From a checkpoint of a small CTC audio transcriber: arch transformer.
Rows from block 6, named by matrix and row number. Rows with one number belong to one attention dimension. Each number is 200 + 40 x the weight over its row's rms, rounded and kept within 0 to 999. All counts start at 0. After the name is the row's rms in percent of the matrix's.
# q: attention query (model.blocks.6.attn.q.weight, 320x320), inputs 0-106
# k: attention key (model.blocks.6.attn.k.weight, 320x320), inputs 0-106
q.78,092,137,240,189,149,208,145,211,247,241,250,172,140,232,231,267,147,226,227,203,178,258,212,177,144,216,135,205,245,243,256,264,129,188,158,180,199,143,121,253,189,215,187,159,193,237,176,158,178,248,146,179,281,248,252,175,219,184,240,184,201,203,176,261,246,252,213,276,185,222,245,148,204,232,217,237,206,277,150,203,205,149,280,184,139,197,159,254,167,215,196,257,212,253,226,168,210,232,216,153,168,206,197,104,218,98,214,179
k.78,098,279,182,142,153,217,222,218,188,166,218,195,202,246,219,134,136,188,180,133,107,151,201,169,225,145,209,185,220,190,156,168,142,204,198,202,272,262,191,185,219,258,161,179,192,198,257,219,238,247,191,233,205,142,169,112,275,131,149,207,224,236,190,222,230,236,240,249,258,198,273,179,204,198,248,158,170,103,232,184,193,143,201,215,295,223,171,217,165,191,193,148,210,145,173,188,189,223,248,201,287,187,252,134,274,197,165,193
q.79,089,206,150,152,197,240,208,170,252,118,153,199,194,259,162,197,117,201,151,234,217,235,124,242,178,192,221,242,149,253,219,195,253,183,179,233,239,237,249,256,164,199,179,200,201,194,173,234,232,135,235,191,204,166,208,183,215,212,178,190,229,243,256,265,259,191,185,137,198,225,193,205,246,248,244,146,209,208,189,203,210,155,198,223,308,305,245,136,208,184,169,272,155,143,210,153,160,185,165,189,240,219,254,213,137,231,211,139
k.79,091,234,201,192,244,188,251,182,165,260,241,193,146,211,204,166,230,189,206,203,201,212,196,220,242,243,266,207,175,160,219,183,267,126,226,161,214,118,222,138,233,175,182,192,198,149,187,219,137,194,237,202,161,226,175,222,198,149,188,232,238,193,203,279,183,121,206,225,222,183,245,150,234,111,228,155,255,234,195,191,147,173,126,260,189,120,217,205,139,219,179,173,176,206,207,227,263,184,125,293,194,197,199,204,185,278,197,169
q.80,103,212,167,170,238,259,184,174,180,158,186,208,217,307,156,197,190,203,206,238,161,163,195,266,207,239,271,265,189,223,207,195,235,219,140,260,138,190,220,191,153,167,206,167,200,164,213,196,148,155,207,202,200,244,239,142,228,169,195,179,137,203,210,239,181,114,229,164,153,110,135,225,195,201,164,114,259,260,192,222,133,203,165,183,252,216,272,158,194,155,127,243,168,198,196,206,223,180,145,194,283,208,273,195,173,279,218,168
k.80,104,155,237,183,259,217,300,163,190,298,232,241,231,210,219,230,253,167,140,233,153,185,154,231,158,246,137,218,139,199,265,130,306,164,192,222,184,152,187,177,220,155,209,162,185,221,178,209,147,207,235,233,177,171,202,195,302,198,210,208,173,199,137,193,112,113,224,217,194,145,221,196,131,164,212,235,244,239,155,162,191,192,144,218,160,199,248,201,176,196,184,172,207,177,248,270,185,162,205,243,178,138,267,239,241,224,230,192
q.81,100,211,213,197,150,194,233,216,291,236,197,188,225,153,248,151,213,171,212,139,289,293,192,167,227,220,228,207,209,208,184,183,167,196,193,253,185,185,194,208,246,170,238,198,173,180,174,238,267,249,144,217,232,157,200,192,211,157,172,204,201,238,148,243,141,163,159,275,220,219,156,212,239,294,172,206,168,234,208,139,269,123,220,242,185,133,148,236,185,262,269,114,251,213,197,240,216,269,160,261,217,169,210,272,228,233,196,158
k.81,099,121,152,181,175,198,146,226,164,207,161,231,238,191,213,217,239,214,204,175,253,206,222,186,174,201,267,146,158,215,101,197,149,168,146,207,203,189,247,237,221,199,246,199,205,166,118,190,178,280,164,220,263,268,208,171,182,148,226,163,205,237,233,170,241,270,214,115,170,278,217,175,232,204,126,209,170,231,287,137,160,212,253,163,269,184,241,224,291,235,304,223,197,237,167,167,220,209,226,179,223,249,231,255,252,245,185,191
q.82,089,238,169,227,230,260,265,236,232,241,205,197,202,157,196,211,224,195,272,186,224,264,153,213,132,173,247,257,174,213,218,164,262,219,222,207,193,207,194,315,240,189,229,233,169,99,167,243,180,207,184,245,280,175,226,219,215,229,147,284,154,185,215,139,170,169,191,158,202,212,207,201,136,289,170,171,215,185,185,190,181,179,163,160,203,274,166,250,243,261,178,238,191,161,121,197,257,169,152,272,231,213,284,212,170,231,207,198
k.82,089,195,149,284,176,220,201,205,226,269,224,177,261,222,164,251,218,218,202,202,184,195,184,213,178,271,204,204,147,229,241,184,235,228,231,240,193,186,201,153,190,205,197,194,186,172,170,134,125,142,195,281,153,250,211,237,207,205,189,202,160,216,231,143,205,141,171,144,197,246,158,253,165,166,127,223,246,212,151,71,195,207,152,231,241,284,197,135,236,168,187,207,279,275,295,207,245,213,99,227,156,229,222,243,202,184,218,226
q.83,095,215,175,211,217,265,180,167,160,147,195,170,200,268,212,174,96,166,242,255,224,183,202,200,229,140,193,238,209,144,219,292,211,219,212,144,179,243,124,212,207,180,206,174,223,243,221,178,195,199,246,226,138,121,213,190,202,181,140,155,165,147,183,224,242,167,184,162,228,242,304,171,168,150,222,171,238,130,209,236,141,235,190,195,226,290,176,123,202,152,123,290,170,174,176,226,191,230,221,194,157,196,195,139,175,127,211,223
k.83,095,236,203,263,219,193,234,217,191,188,195,230,189,238,177,147,242,186,189,210,260,154,232,211,301,181,186,230,285,256,260,231,216,191,216,206,235,98,165,179,164,198,117,216,184,140,172,220,198,197,226,235,173,198,204,174,239,274,155,264,212,135,243,236,231,102,213,260,238,159,151,207,219,225,226,108,209,205,194,231,197,216,172,235,162,174,196,111,185,200,209,116,244,147,283,210,183,172,275,269,187,171,196,230,147,229,189,267
q.84,086,139,273,211,171,184,182,204,247,158,143,143,179,296,225,222,151,194,188,168,192,235,232,207,182,252,205,160,207,240,258,244,256,184,181,241,212,156,107,110,237,231,161,223,106,226,270,187,327,249,127,184,266,249,231,212,195,160,243,172,191,231,227,207,217,216,233,285,192,185,198,235,225,191,277,210,156,226,162,157,273,167,266,235,200,201,161,246,150,250,190,151,274,193,298,204,239,244,174,156,232,176,115,215,253,204,200,216
k.84,089,207,174,136,187,190,185,159,196,155,167,240,223,197,206,177,218,205,297,194,223,218,187,131,164,161,295,145,206,204,112,164,158,175,187,150,221,265,207,242,244,250,238,217,207,284,206,160,180,241,193,164,295,149,173,179,163,251,188,213,176,320,184,256,244,215,206,226,189,238,192,184,182,138,163,172,217,230,269,261,208,206,242,141,244,145,170,225,156,220,196,172,185,159,115,173,235,194,233,155,246,204,179,253,218,239,120,127
q.85,103,217,155,144,210,173,180,235,195,190,205,226,178,196,242,191,284,263,246,210,179,208,165,243,191,198,216,154,187,174,154,175,150,186,195,215,153,227,245,259,231,164,215,105,249,236,187,122,163,171,307,225,150,154,210,211,178,237,186,222,240,186,177,204,171,69,152,175,185,243,167,259,211,190,69,167,225,244,217,232,151,249,220,149,195,111,210,190,198,156,278,209,175,199,259,212,247,178,109,135,112,167,110,204,198,198,197,202
k.85,104,172,203,157,228,210,180,297,180,227,258,142,176,213,226,220,257,173,179,196,224,198,179,221,203,161,167,237,158,255,246,199,227,214,194,206,205,144,182,160,231,260,157,198,167,185,211,184,270,211,203,210,186,241,177,192,178,240,197,178,108,133,168,120,180,201,139,279,228,205,186,191,197,255,230,247,167,162,215,153,238,193,171,250,128,200,186,255,178,169,267,303,208,184,208,199,200,198,339,226,250,155,233,158,220,96,228,268
q.86,091,185,236,311,213,233,199,215,180,214,277,180,225,237,194,225,130,207,158,193,161,115,206,177,195,227,204,226,223,269,309,181,170,212,209,148,176,217,173,161,267,204,237,217,222,162,241,269,172,181,131,161,198,261,243,195,235,162,231,145,208,191,203,114,208,225,242,215,224,163,252,125,182,186,232,186,235,154,243,181,167,236,228,225,208,233,181,273,207,228,157,187,254,194,136,195,209,187,202,242,239,222,249,155,239,188,227,239
k.86,091,245,196,260,157,204,227,198,201,208,155,188,203,206,197,177,185,248,227,202,148,116,227,239,201,216,212,134,259,156,204,188,160,196,166,191,229,217,229,212,197,201,241,177,170,203,216,226,126,200,198,158,130,159,223,198,176,207,223,203,253,238,223,210,207,173,210,181,193,181,243,248,239,179,232,154,173,216,180,210,244,218,207,226,239,244,183,190,214,252,173,147,207,173,151,196,223,198,190,129,135,196,178,140,146,262,165,181
q.87,093,147,238,298,208,154,129,176,263,232,160,194,188,222,175,184,136,155,153,180,173,213,174,160,238,279,196,198,223,247,238,173,153,207,160,239,236,116,179,230,232,178,211,203,135,139,176,244,240,192,141,206,260,294,253,165,201,138,233,131,209,195,151,237,217,217,221,268,158,135,175,241,196,223,193,222,168,245,200,182,169,186,245,206,287,176,204,202,190,196,205,139,296,251,227,190,202,252,151,279,229,215,305,242,255,236,228,192
k.87,091,189,192,167,223,166,150,182,207,258,133,207,326,255,203,169,237,216,232,171,145,192,237,201,151,199,233,138,155,141,99,129,251,156,226,155,222,237,204,189,271,215,239,176,165,255,175,155,165,267,214,196,227,157,209,201,157,182,230,222,210,252,169,205,208,215,164,208,223,156,269,245,133,178,169,194,210,204,189,213,241,150,208,155,240,170,176,255,190,253,248,205,179,206,145,197,246,177,208,123,168,176,204,253,192,284,193,189
q.88,097,194,163,201,182,211,220,222,214,145,143,257,183,181,156,161,268,225,200,202,229,156,168,201,256,159,197,162,165,114,124,217,169,210,230,226,143,237,298,215,195,171,201,144,147,212,158,136,180,238,255,230,110,107,195,170,245,233,135,104,228,177,177,208,187,181,161,194,249,281,199,213,230,181,167,182,196,126,276,209,156,222,162,247,231,141,239,162,189,206,287,240,224,249,132,218,185,186,191,166,107,200,199,209,206,191,212,227
k.88,100,181,259,180,241,190,183,286,208,214,233,217,151,197,161,207,291,165,139,203,269,193,213,207,280,176,196,230,179,274,243,237,264,167,181,262,218,69,203,192,216,250,112,208,179,180,215,177,190,212,211,236,175,297,238,268,205,248,249,183,199,200,271,228,153,218,192,250,258,183,163,212,247,251,205,187,225,220,154,233,254,232,216,270,105,225,213,98,222,231,191,186,138,229,216,211,180,165,245,237,151,140,198,182,195,205,211,287
q.89,096,150,250,251,249,148,232,183,178,249,267,162,256,222,184,232,146,211,142,168,220,119,241,197,190,168,199,189,184,285,221,183,245,207,171,185,251,214,205,200,238,250,129,296,151,193,264,176,242,203,178,155,128,190,167,197,161,221,208,153,257,203,240,185,271,249,194,197,287,225,233,161,154,220,255,257,188,127,200,205,261,199,237,270,156,280,229,141,234,213,192,197,201,114,158,185,228,155,291,229,248,181,200,206,226,212,179,227
k.89,099,179,213,239,195,215,231,138,232,218,153,208,121,145,171,251,104,207,205,200,223,271,211,252,150,204,212,147,202,201,190,260,150,248,236,210,144,271,190,220,129,179,276,215,149,167,235,216,140,161,150,189,159,177,198,208,191,221,188,187,238,213,249,267,225,167,213,170,132,188,162,166,182,211,255,144,235,189,186,260,210,273,236,237,223,219,211,181,211,236,153,168,231,242,173,202,180,241,143,217,146,207,169,225,150,193,174,125
q.90,093,241,196,238,161,182,236,171,241,162,253,215,176,126,251,225,173,177,217,173,236,199,221,168,310,207,194,141,170,133,246,177,169,204,249,116,254,198,159,178,169,205,179,172,145,258,241,225,246,246,250,171,172,266,186,253,232,186,135,214,225,165,182,265,257,208,222,256,201,243,265,164,173,105,184,249,210,220,165,283,214,90,216,276,128,175,151,248,193,187,227,156,223,241,138,207,172,248,231,205,142,197,151,169,206,148,255,208
k.90,092,239,148,259,143,118,190,246,192,188,202,206,159,153,203,204,126,217,255,167,301,184,254,228,262,177,234,172,240,238,229,248,90,153,136,218,223,234,179,222,183,149,182,215,155,197,194,183,186,202,141,211,217,218,217,250,216,250,183,194,267,208,236,258,229,203,315,231,171,198,119,165,250,226,230,160,248,265,192,267,207,208,233,205,156,151,202,161,216,160,158,188,132,155,198,142,186,158,297,153,232,263,208,194,198,197,133,198
q.91,092,277,212,197,199,233,243,193,204,171,246,171,220,191,240,225,207,204,195,170,271,211,214,159,191,178,175,172,242,128,232,229,181,183,245,129,237,265,148,242,259,243,194,163,214,207,213,154,195,258,195,250,219,228,183,229,153,226,173,262,178,157,143,132,180,197,189,259,231,249,293,188,154,177,200,153,190,145,202,222,170,223,191,176,175,287,111,182,289,213,196,223,178,183,226,218,213,140,222,196,194,220,129,202,249,159,224,244
k.91,092,182,190,272,192,203,146,264,221,171,192,187,186,191,176,220,243,252,253,179,248,246,190,248,176,165,224,225,208,247,295,226,143,238,214,255,188,201,202,244,144,128,178,220,211,144,140,159,172,140,229,196,230,243,162,207,182,317,203,165,203,211,237,172,210,131,163,202,143,159,73,219,277,230,245,192,220,259,229,164,221,187,235,214,151,198,181,137,275,154,226,208,218,180,232,161,197,218,247,130,200,220,165,215,168,123,196,219
q.92,096,174,201,254,198,206,175,223,238,198,198,158,212,254,212,252,194,173,227,211,168,243,135,186,183,189,255,259,218,276,284,163,225,214,176,178,175,146,165,236,221,143,239,201,176,153,152,229,169,159,158,216,210,286,261,205,203,187,183,252,199,202,145,191,248,182,237,243,197,120,197,176,173,279,150,148,232,276,176,168,193,205,221,225,212,236,196,184,299,189,185,154,188,201,174,193,187,247,217,248,226,227,302,182,180,206,194,288
k.92,095,212,179,197,185,174,188,271,220,230,207,157,290,183,234,246,244,227,249,222,128,182,203,286,262,205,214,145,168,202,252,119,203,188,198,209,174,235,189,142,264,152,237,165,185,198,165,124,183,203,252,266,175,205,185,196,191,173,134,169,135,220,226,180,147,171,144,140,161,202,260,185,142,220,190,186,219,145,159,70,141,157,179,190,241,223,254,168,254,170,226,139,180,183,212,263,222,190,231,171,192,215,238,205,245,215,191,240
q.93,101,236,129,222,204,262,225,136,232,201,225,196,202,263,252,218,183,214,228,243,200,235,254,198,198,197,204,224,209,165,169,182,204,221,105,209,164,210,170,198,213,195,162,136,209,237,162,181,253,158,260,216,222,144,199,171,176,230,198,291,135,182,198,203,248,186,214,147,188,237,225,221,178,288,199,132,121,206,151,195,174,250,156,177,244,254,146,174,215,181,140,221,220,200,276,217,251,206,182,246,179,238,303,146,167,170,190,187
k.93,104,252,133,241,199,196,211,172,178,166,182,216,239,293,175,199,286,148,200,181,191,191,177,201,218,231,134,264,189,250,245,196,195,140,199,232,214,204,231,180,238,164,144,232,184,172,156,169,183,257,218,270,152,202,135,159,328,192,177,203,193,220,220,196,192,189,243,140,235,234,227,160,204,210,225,192,235,158,260,178,132,190,178,290,201,217,191,196,182,207,200,143,247,248,228,212,235,116,226,213,244,197,197,237,196,178,219,239
q.94,099,176,218,126,221,219,220,185,221,245,187,217,163,248,204,215,149,286,177,192,161,205,215,211,160,185,213,170,283,243,211,268,207,238,172,234,185,181,121,236,193,158,221,156,221,256,174,127,197,205,192,250,176,252,156,204,120,165,212,231,166,175,237,216,178,126,248,181,162,147,158,163,200,194,210,186,273,290,211,202,244,287,191,167,249,203,177,167,210,232,129,192,127,200,274,280,231,208,127,186,282,202,174,156,241,180,179,210
k.94,100,247,201,113,231,209,206,200,171,218,245,160,236,215,264,108,209,166,258,184,127,253,170,188,158,163,142,224,224,206,220,190,203,191,221,230,216,221,156,153,203,164,252,187,202,218,219,204,250,226,247,189,205,178,242,103,251,192,164,261,119,179,120,137,224,162,201,194,216,190,158,184,160,202,205,203,282,179,180,102,206,172,137,158,236,226,172,253,311,162,251,151,225,148,195,229,210,209,277,181,231,173,275,167,256,103,218,201
q.95,098,237,221,161,125,138,143,177,200,180,175,134,173,224,143,260,199,111,296,211,205,185,170,200,171,210,207,290,186,257,286,197,220,169,166,169,138,239,155,212,280,215,189,182,205,161,187,240,181,132,183,178,214,200,249,198,254,161,171,207,169,205,158,185,196,166,206,196,167,91,293,123,147,225,216,153,188,162,192,187,195,176,293,139,218,185,176,185,202,189,223,206,237,171,213,166,153,241,197,163,223,223,320,199,185,180,200,171
k.95,107,245,178,256,180,251,231,287,174,189,193,234,262,296,193,138,219,204,220,215,158,201,146,176,166,240,233,176,170,179,197,188,179,212,186,198,276,164,185,202,241,218,209,208,201,125,164,212,227,229,169,247,169,163,200,169,134,129,131,198,213,137,194,207,180,150,173,204,219,273,334,170,192,141,200,248,205,198,234,180,102,183,197,240,251,228,202,217,194,165,164,227,216,221,172,148,224,194,240,222,195,192,176,140,289,207,111,255
q.96,098,224,251,204,233,177,211,217,247,188,191,219,164,189,100,178,186,171,224,182,202,211,204,110,231,227,227,156,225,123,182,234,226,209,170,257,236,164,194,179,65,163,215,150,211,219,241,181,220,254,261,161,194,204,158,263,183,149,163,199,176,220,233,197,186,208,280,179,172,253,140,197,210,244,169,114,228,182,217,139,261,236,177,218,183,188,233,181,200,190,221,190,238,186,198,193,180,224,197,187,188,236,222,187,193,166,208,152
k.96,117,206,183,269,207,201,106,142,273,193,196,163,224,200,245,156,166,203,216,230,250,224,202,176,244,216,224,210,213,205,220,264,194,238,206,238,175,153,264,164,221,192,175,234,181,210,209,259,179,301,217,314,230,232,178,183,230,193,224,208,148,173,235,196,215,215,135,253,257,186,218,198,157,256,169,237,182,153,193,90,163,186,249,220,244,231,221,199,169,248,147,210,256,201,195,123,208,138,187,256,161,221,207,194,179,196,192,190
q.97,106,120,201,258,185,211,159,197,140,244,188,246,199,176,260,206,235,266,182,174,261,180,254,274,186,201,181,250,197,196,148,220,173,205,164,249,154,178,266,211,276,242,175,204,173,218,221,233,150,155,182,240,193,205,168,193,206,160,239,121,226,205,186,188,215,214,137,187,268,213,207,194,205,173,148,242,126,232,177,213,157,194,293,234,171,242,157,240,189,154,165,218,209,246,189,236,155,126,176,238,167,123,214,303,175,134,197,175
k.97,112,232,224,150,181,241,270,214,184,213,234,215,139,219,188,236,222,213,220,204,174,223,225,228,171,112,160,168,200,195,188,172,236,213,214,195,220,196,165,253,126,189,247,191,254,212,122,131,166,144,201,130,207,187,252,194,196,176,181,212,218,154,210,215,199,170,211,189,159,175,200,183,223,147,233,218,277,249,247,286,198,253,132,160,196,222,261,187,195,165,274,198,148,233,214,252,215,266,234,167,182,190,188,276,235,167,280,258
q.98,109,204,158,205,195,212,236,193,197,191,228,130,201,194,240,203,224,211,208,142,160,173,217,176,269,177,312,271,158,262,180,184,154,264,284,225,115,188,209,202,242,266,229,219,131,161,199,174,166,133,177,242,204,239,194,154,187,198,222,159,268,183,174,220,242,172,171,259,245,174,231,224,178,160,167,220,184,216,216,278,177,163,212,210,178,151,166,126,203,167,202,162,220,261,179,166,152,224,209,114,203,103,222,176,229,259,176,187
k.98,120,197,208,238,198,136,152,166,204,227,104,242,152,202,183,165,208,213,219,213,203,230,215,212,197,239,186,192,199,162,200,289,189,138,201,191,235,197,259,227,250,123,195,191,213,214,214,230,224,169,239,222,172,195,172,253,163,224,171,216,246,167,187,156,206,211,268,202,205,222,235,264,217,218,150,202,194,152,185,192,190,220,276,136,217,236,143,212,188,241,169,235,227,208,157,183,271,169,152,188,183,261,190,218,149,123,165,193
q.99,092,195,218,235,188,105,197,240,187,219,189,166,218,240,216,171,206,193,166,209,191,193,154,109,289,219,227,195,147,207,251,160,155,215,211,220,234,192,167,181,275,252,253,295,44,104,183,193,220,229,172,191,209,188,200,195,265,150,188,198,309,200,210,223,275,157,150,265,194,170,207,195,197,178,173,296,239,194,201,176,164,111,196,199,241,202,166,230,267,160,135,188,250,270,151,194,194,203,270,170,207,122,254,182,242,186,198,180
k.99,102,209,249,233,210,154,158,145,204,223,203,248,141,210,138,136,209,209,227,198,134,226,221,205,196,277,197,156,194,161,188,211,190,143,262,182,212,230,231,188,161,140,189,217,223,200,249,238,205,226,243,180,157,215,241,240,200,170,187,183,240,129,159,174,215,186,201,182,222,184,254,272,219,179,130,227,197,175,214,160,195,186,242,170,203,235,182,245,168,256,182,212,237,207,187,183,308,190,101,238,220,275,153,169,213,173,302,149
q.100,120,260,247,183,217,171,175,254,168,115,217,205,124,194,154,131,184,192,214,235,232,156,259,200,208,224,208,184,303,219,269,260,213,219,188,256,139,234,175,225,148,134,231,204,202,245,168,194,163,241,275,167,169,281,176,291,116,121,191,245,171,156,239,186,235,169,233,168,180,159,225,176,174,268,177,215,249,203,144,115,244,200,242,199,144,203,243,239,205,260,229,223,198,213,187,201,189,189,210,235,183,245,171,292,214,141,257,180
k.100,092,149,189,166,146,162,164,190,244,212,205,203,228,232,229,117,220,199,261,259,248,222,149,211,180,225,184,136,185,159,145,174,259,151,207,72,192,277,192,215,202,156,280,200,227,224,246,169,203,189,239,148,142,204,173,236,165,190,141,239,230,220,190,90,211,204,170,151,168,188,267,227,344,174,183,167,224,187,247,231,243,209,214,116,216,254,177,236,237,205,263,182,188,199,143,221,234,220,215,156,196,215,171,195,166,183,152,197
q.101,080,241,175,140,164,155,209,215,206,223,162,282,237,158,185,262,216,196,179,153,182,245,132,227,186,200,215,192,154,184,155,200,204,209,167,168,212,235,229,228,170,206,135,161,227,228,207,179,213,180,204,263,243,198,180,138,227,251,209,204,158,194,188,230,144,272,173,161,226,233,217,176,177,208,231,112,207,127,221,239,178,176,143,171,195,147,268,243,105,180,253,148,197,202,251,153,195,142,235,218,218,200,198,172,145,206,215,186
k.101,091,189,139,166,226,241,204,207,179,208,234,156,210,249,217,269,189,200,141,155,236,204,244,219,241,147,166,230,215,233,220,187,137,280,151,248,190,150,207,190,229,229,188,185,171,212,103,191,208,165,218,205,206,211,223,190,184,216,226,165,160,213,256,206,179,202,189,218,199,180,151,177,121,206,217,211,215,224,242,255,209,264,172,215,199,229,220,175,171,158,198,240,174,184,223,248,144,210,238,157,196,110,214,219,154,230,179,247
q.102,096,228,236,211,279,150,234,233,139,246,187,222,166,203,185,173,205,197,208,281,210,191,152,243,214,200,209,199,192,167,233,200,214,221,214,255,180,190,248,263,135,96,134,209,295,246,180,205,163,189,198,193,151,214,223,250,147,149,199,147,203,250,285,138,179,156,261,157,165,190,237,138,236,269,159,217,247,185,170,170,223,210,152,135,174,243,255,187,173,181,203,182,166,209,238,206,238,211,153,300,212,302,187,234,182,115,179,242
k.102,082,188,189,237,135,221,190,171,291,272,219,158,191,203,244,135,159,203,159,279,246,224,159,223,136,250,161,162,163,124,236,218,251,125,260,123,212,227,245,244,198,145,251,160,184,216,237,217,201,209,221,199,172,150,240,200,185,190,171,221,207,176,153,159,185,187,167,170,221,195,229,214,206,232,149,150,162,155,164,237,159,192,265,137,204,270,76,268,232,202,171,181,250,198,167,203,255,188,191,202,236,232,190,182,175,173,186,167
q.103,083,219,188,192,211,197,225,229,259,281,115,212,228,172,270,220,211,143,198,281,217,220,170,249,241,250,142,187,150,233,208,212,167,298,162,232,156,200,254,206,196,180,122,212,247,224,160,202,236,203,196,233,192,149,216,163,228,211,197,251,177,252,187,199,201,248,191,127,213,249,251,202,196,227,240,156,189,175,174,209,130,147,210,202,228,132,229,260,150,159,271,133,215,259,257,124,205,190,198,216,140,242,252,144,173,151,191,216
k.103,099,229,143,176,173,283,246,149,273,234,260,176,214,242,247,246,238,135,179,160,230,193,200,266,200,218,137,208,213,138,217,210,236,209,226,141,165,247,215,179,224,239,236,242,206,229,226,217,231,258,196,207,200,167,183,173,191,262,234,255,209,187,159,187,212,240,175,174,184,309,247,233,195,268,172,156,241,221,199,260,162,206,184,211,177,253,150,214,169,211,237,243,246,172,191,277,240,231,247,234,237,161,176,160,126,243,169,218
q.104,100,215,188,129,180,205,231,147,236,188,227,263,257,220,222,193,181,263,128,207,179,147,177,240,202,194,228,228,210,232,192,154,210,235,196,229,163,151,248,154,198,287,120,194,205,205,206,209,265,198,251,240,227,152,208,149,248,208,174,162,175,250,226,184,201,211,173,244,199,238,186,202,151,179,230,129,142,186,222,196,165,163,228,256,221,158,150,183,172,99,178,211,253,200,212,146,145,231,234,121,220,143,185,203,157,270,237,182
k.104,099,205,112,137,243,249,158,165,189,180,214,218,177,166,212,264,187,195,177,127,245,183,218,204,229,218,167,199,225,200,152,160,144,232,159,222,204,188,287,186,178,283,210,218,154,179,132,185,195,183,140,195,187,229,161,159,203,153,271,172,237,240,260,209,252,243,174,146,212,205,199,165,181,174,262,220,210,188,247,259,179,209,166,262,218,111,261,178,171,169,221,166,165,242,239,200,159,197,214,206,207,57,195,185,179,250,161,205
q.105,098,154,197,185,223,186,214,268,223,241,197,179,157,142,203,230,294,194,285,207,130,317,172,209,179,208,178,255,129,165,237,203,160,194,162,177,236,209,148,199,234,153,191,141,152,205,182,181,173,129,178,207,249,108,227,186,205,232,179,235,148,146,101,193,150,177,183,280,151,231,248,200,217,254,189,233,208,209,166,248,162,224,123,177,228,245,251,216,216,186,187,177,275,159,218,199,279,228,156,266,138,253,289,202,224,192,225,206
k.105,091,202,302,269,193,190,223,184,232,270,218,181,255,246,230,145,287,229,254,206,143,153,198,178,178,198,207,213,132,200,223,181,191,205,234,242,223,190,201,252,236,197,96,185,206,260,222,181,266,153,209,218,192,232,154,218,239,249,205,218,179,160,198,196,249,184,140,211,245,224,243,206,169,255,130,193,188,197,139,146,132,233,220,181,202,193,236,221,275,239,205,231,221,166,255,222,259,190,170,177,211,280,172,207,213,170,204,266
q.106,096,202,233,147,156,161,216,259,201,227,206,243,137,112,144,153,212,189,198,217,184,296,167,250,187,198,164,209,176,135,185,263,239,210,171,152,227,209,185,211,199,143,229,171,163,244,205,152,99,238,232,192,174,161,221,215,189,159,244,201,144,272,172,225,123,156,160,218,162,142,189,175,182,203,248,187,309,208,236,176,189,218,188,187,206,171,261,218,134,229,197,203,207,236,238,156,214,214,197,272,237,220,235,189,152,221,187,161
k.106,092,141,193,277,199,157,217,195,206,246,263,175,206,185,231,189,220,240,153,255,276,205,241,181,112,232,126,260,221,177,190,219,221,152,196,103,224,166,179,171,262,243,257,192,267,190,253,199,258,240,155,215,231,236,223,163,161,112,206,199,165,226,164,148,220,170,210,212,250,180,186,146,194,190,158,209,157,179,160,217,208,251,126,127,247,205,92,240,245,217,228,227,209,208,215,167,240,209,231,244,237,248,251,195,205,193,178,172
q.107,089,180,214,243,241,193,164,195,246,209,174,249,180,155,165,232,242,195,226,244,77,276,206,191,252,261,184,288,138,196,200,214,191,198,144,196,219,178,133,103,204,235,204,236,189,166,274,159,206,173,169,157,246,149,201,235,209,156,190,175,206,202,147,193,145,172,134,250,228,168,187,218,184,264,220,218,260,171,236,226,168,175,153,175,170,121,234,176,159,172,217,186,266,172,230,212,155,204,154,239,260,211,221,189,153,256,152,251
k.107,086,167,263,175,187,251,231,194,229,256,175,240,239,193,214,302,154,245,202,204,101,165,210,196,112,209,255,201,206,152,198,150,203,183,223,114,183,185,202,284,194,210,206,168,219,187,145,218,160,189,138,174,197,240,133,212,203,196,223,168,175,169,219,175,174,201,278,122,244,243,203,193,181,149,128,140,206,235,173,277,142,258,175,109,209,174,265,236,137,188,184,213,196,220,208,210,247,139,147,262,167,231,181,246,183,170,141,217
q.108,091,179,184,226,160,231,250,190,223,209,140,174,156,209,244,152,209,153,165,292,173,229,154,161,200,198,251,219,259,255,259,176,152,206,171,231,185,154,210,164,170,229,164,201,187,203,226,268,229,210,221,173,238,194,202,77,257,186,213,205,207,227,181,233,247,205,237,284,218,241,253,198,189,251,267,121,120,182,96,182,230,190,262,212,263,165,190,203,201,209,231,180,231,192,233,173,170,244,218,132,174,180,234,170,204,241,223,153
k.108,101,241,148,165,181,284,200,220,198,200,127,219,239,205,292,178,224,179,197,178,152,158,192,195,259,226,211,191,120,187,146,191,230,161,137,200,215,241,225,210,267,236,157,247,171,221,207,126,262,211,207,208,181,205,184,146,203,134,217,187,270,201,173,245,257,249,167,239,188,217,297,149,209,168,229,194,168,184,181,241,164,175,254,207,247,165,224,220,156,212,153,127,205,183,227,227,137,169,231,256,233,136,208,127,272,226,173,219
q.109,090,161,182,173,188,199,239,149,206,167,193,223,246,209,162,215,167,231,155,197,209,231,150,202,183,159,187,145,243,204,188,159,203,225,291,196,196,198,196,230,178,243,132,210,184,189,135,196,157,245,233,221,212,202,188,98,226,212,166,191,189,183,236,204,185,279,224,152,290,199,219,202,137,155,191,153,132,193,192,219,245,175,241,202,259,215,159,149,170,146,169,214,214,255,181,175,118,239,229,183,177,113,108,169,238,127,207,217
k.109,095,274,138,151,209,204,206,186,190,151,194,259,208,191,252,219,198,183,188,164,209,202,236,219,273,144,176,183,215,213,207,174,177,243,196,276,180,202,211,168,222,276,173,237,187,201,176,223,201,201,243,249,178,197,245,154,196,211,166,191,230,161,227,272,213,268,143,235,199,188,146,185,129,211,246,215,241,154,237,206,201,226,191,203,219,223,228,175,170,142,194,213,185,193,240,258,121,231,259,147,178,87,136,174,206,228,178,252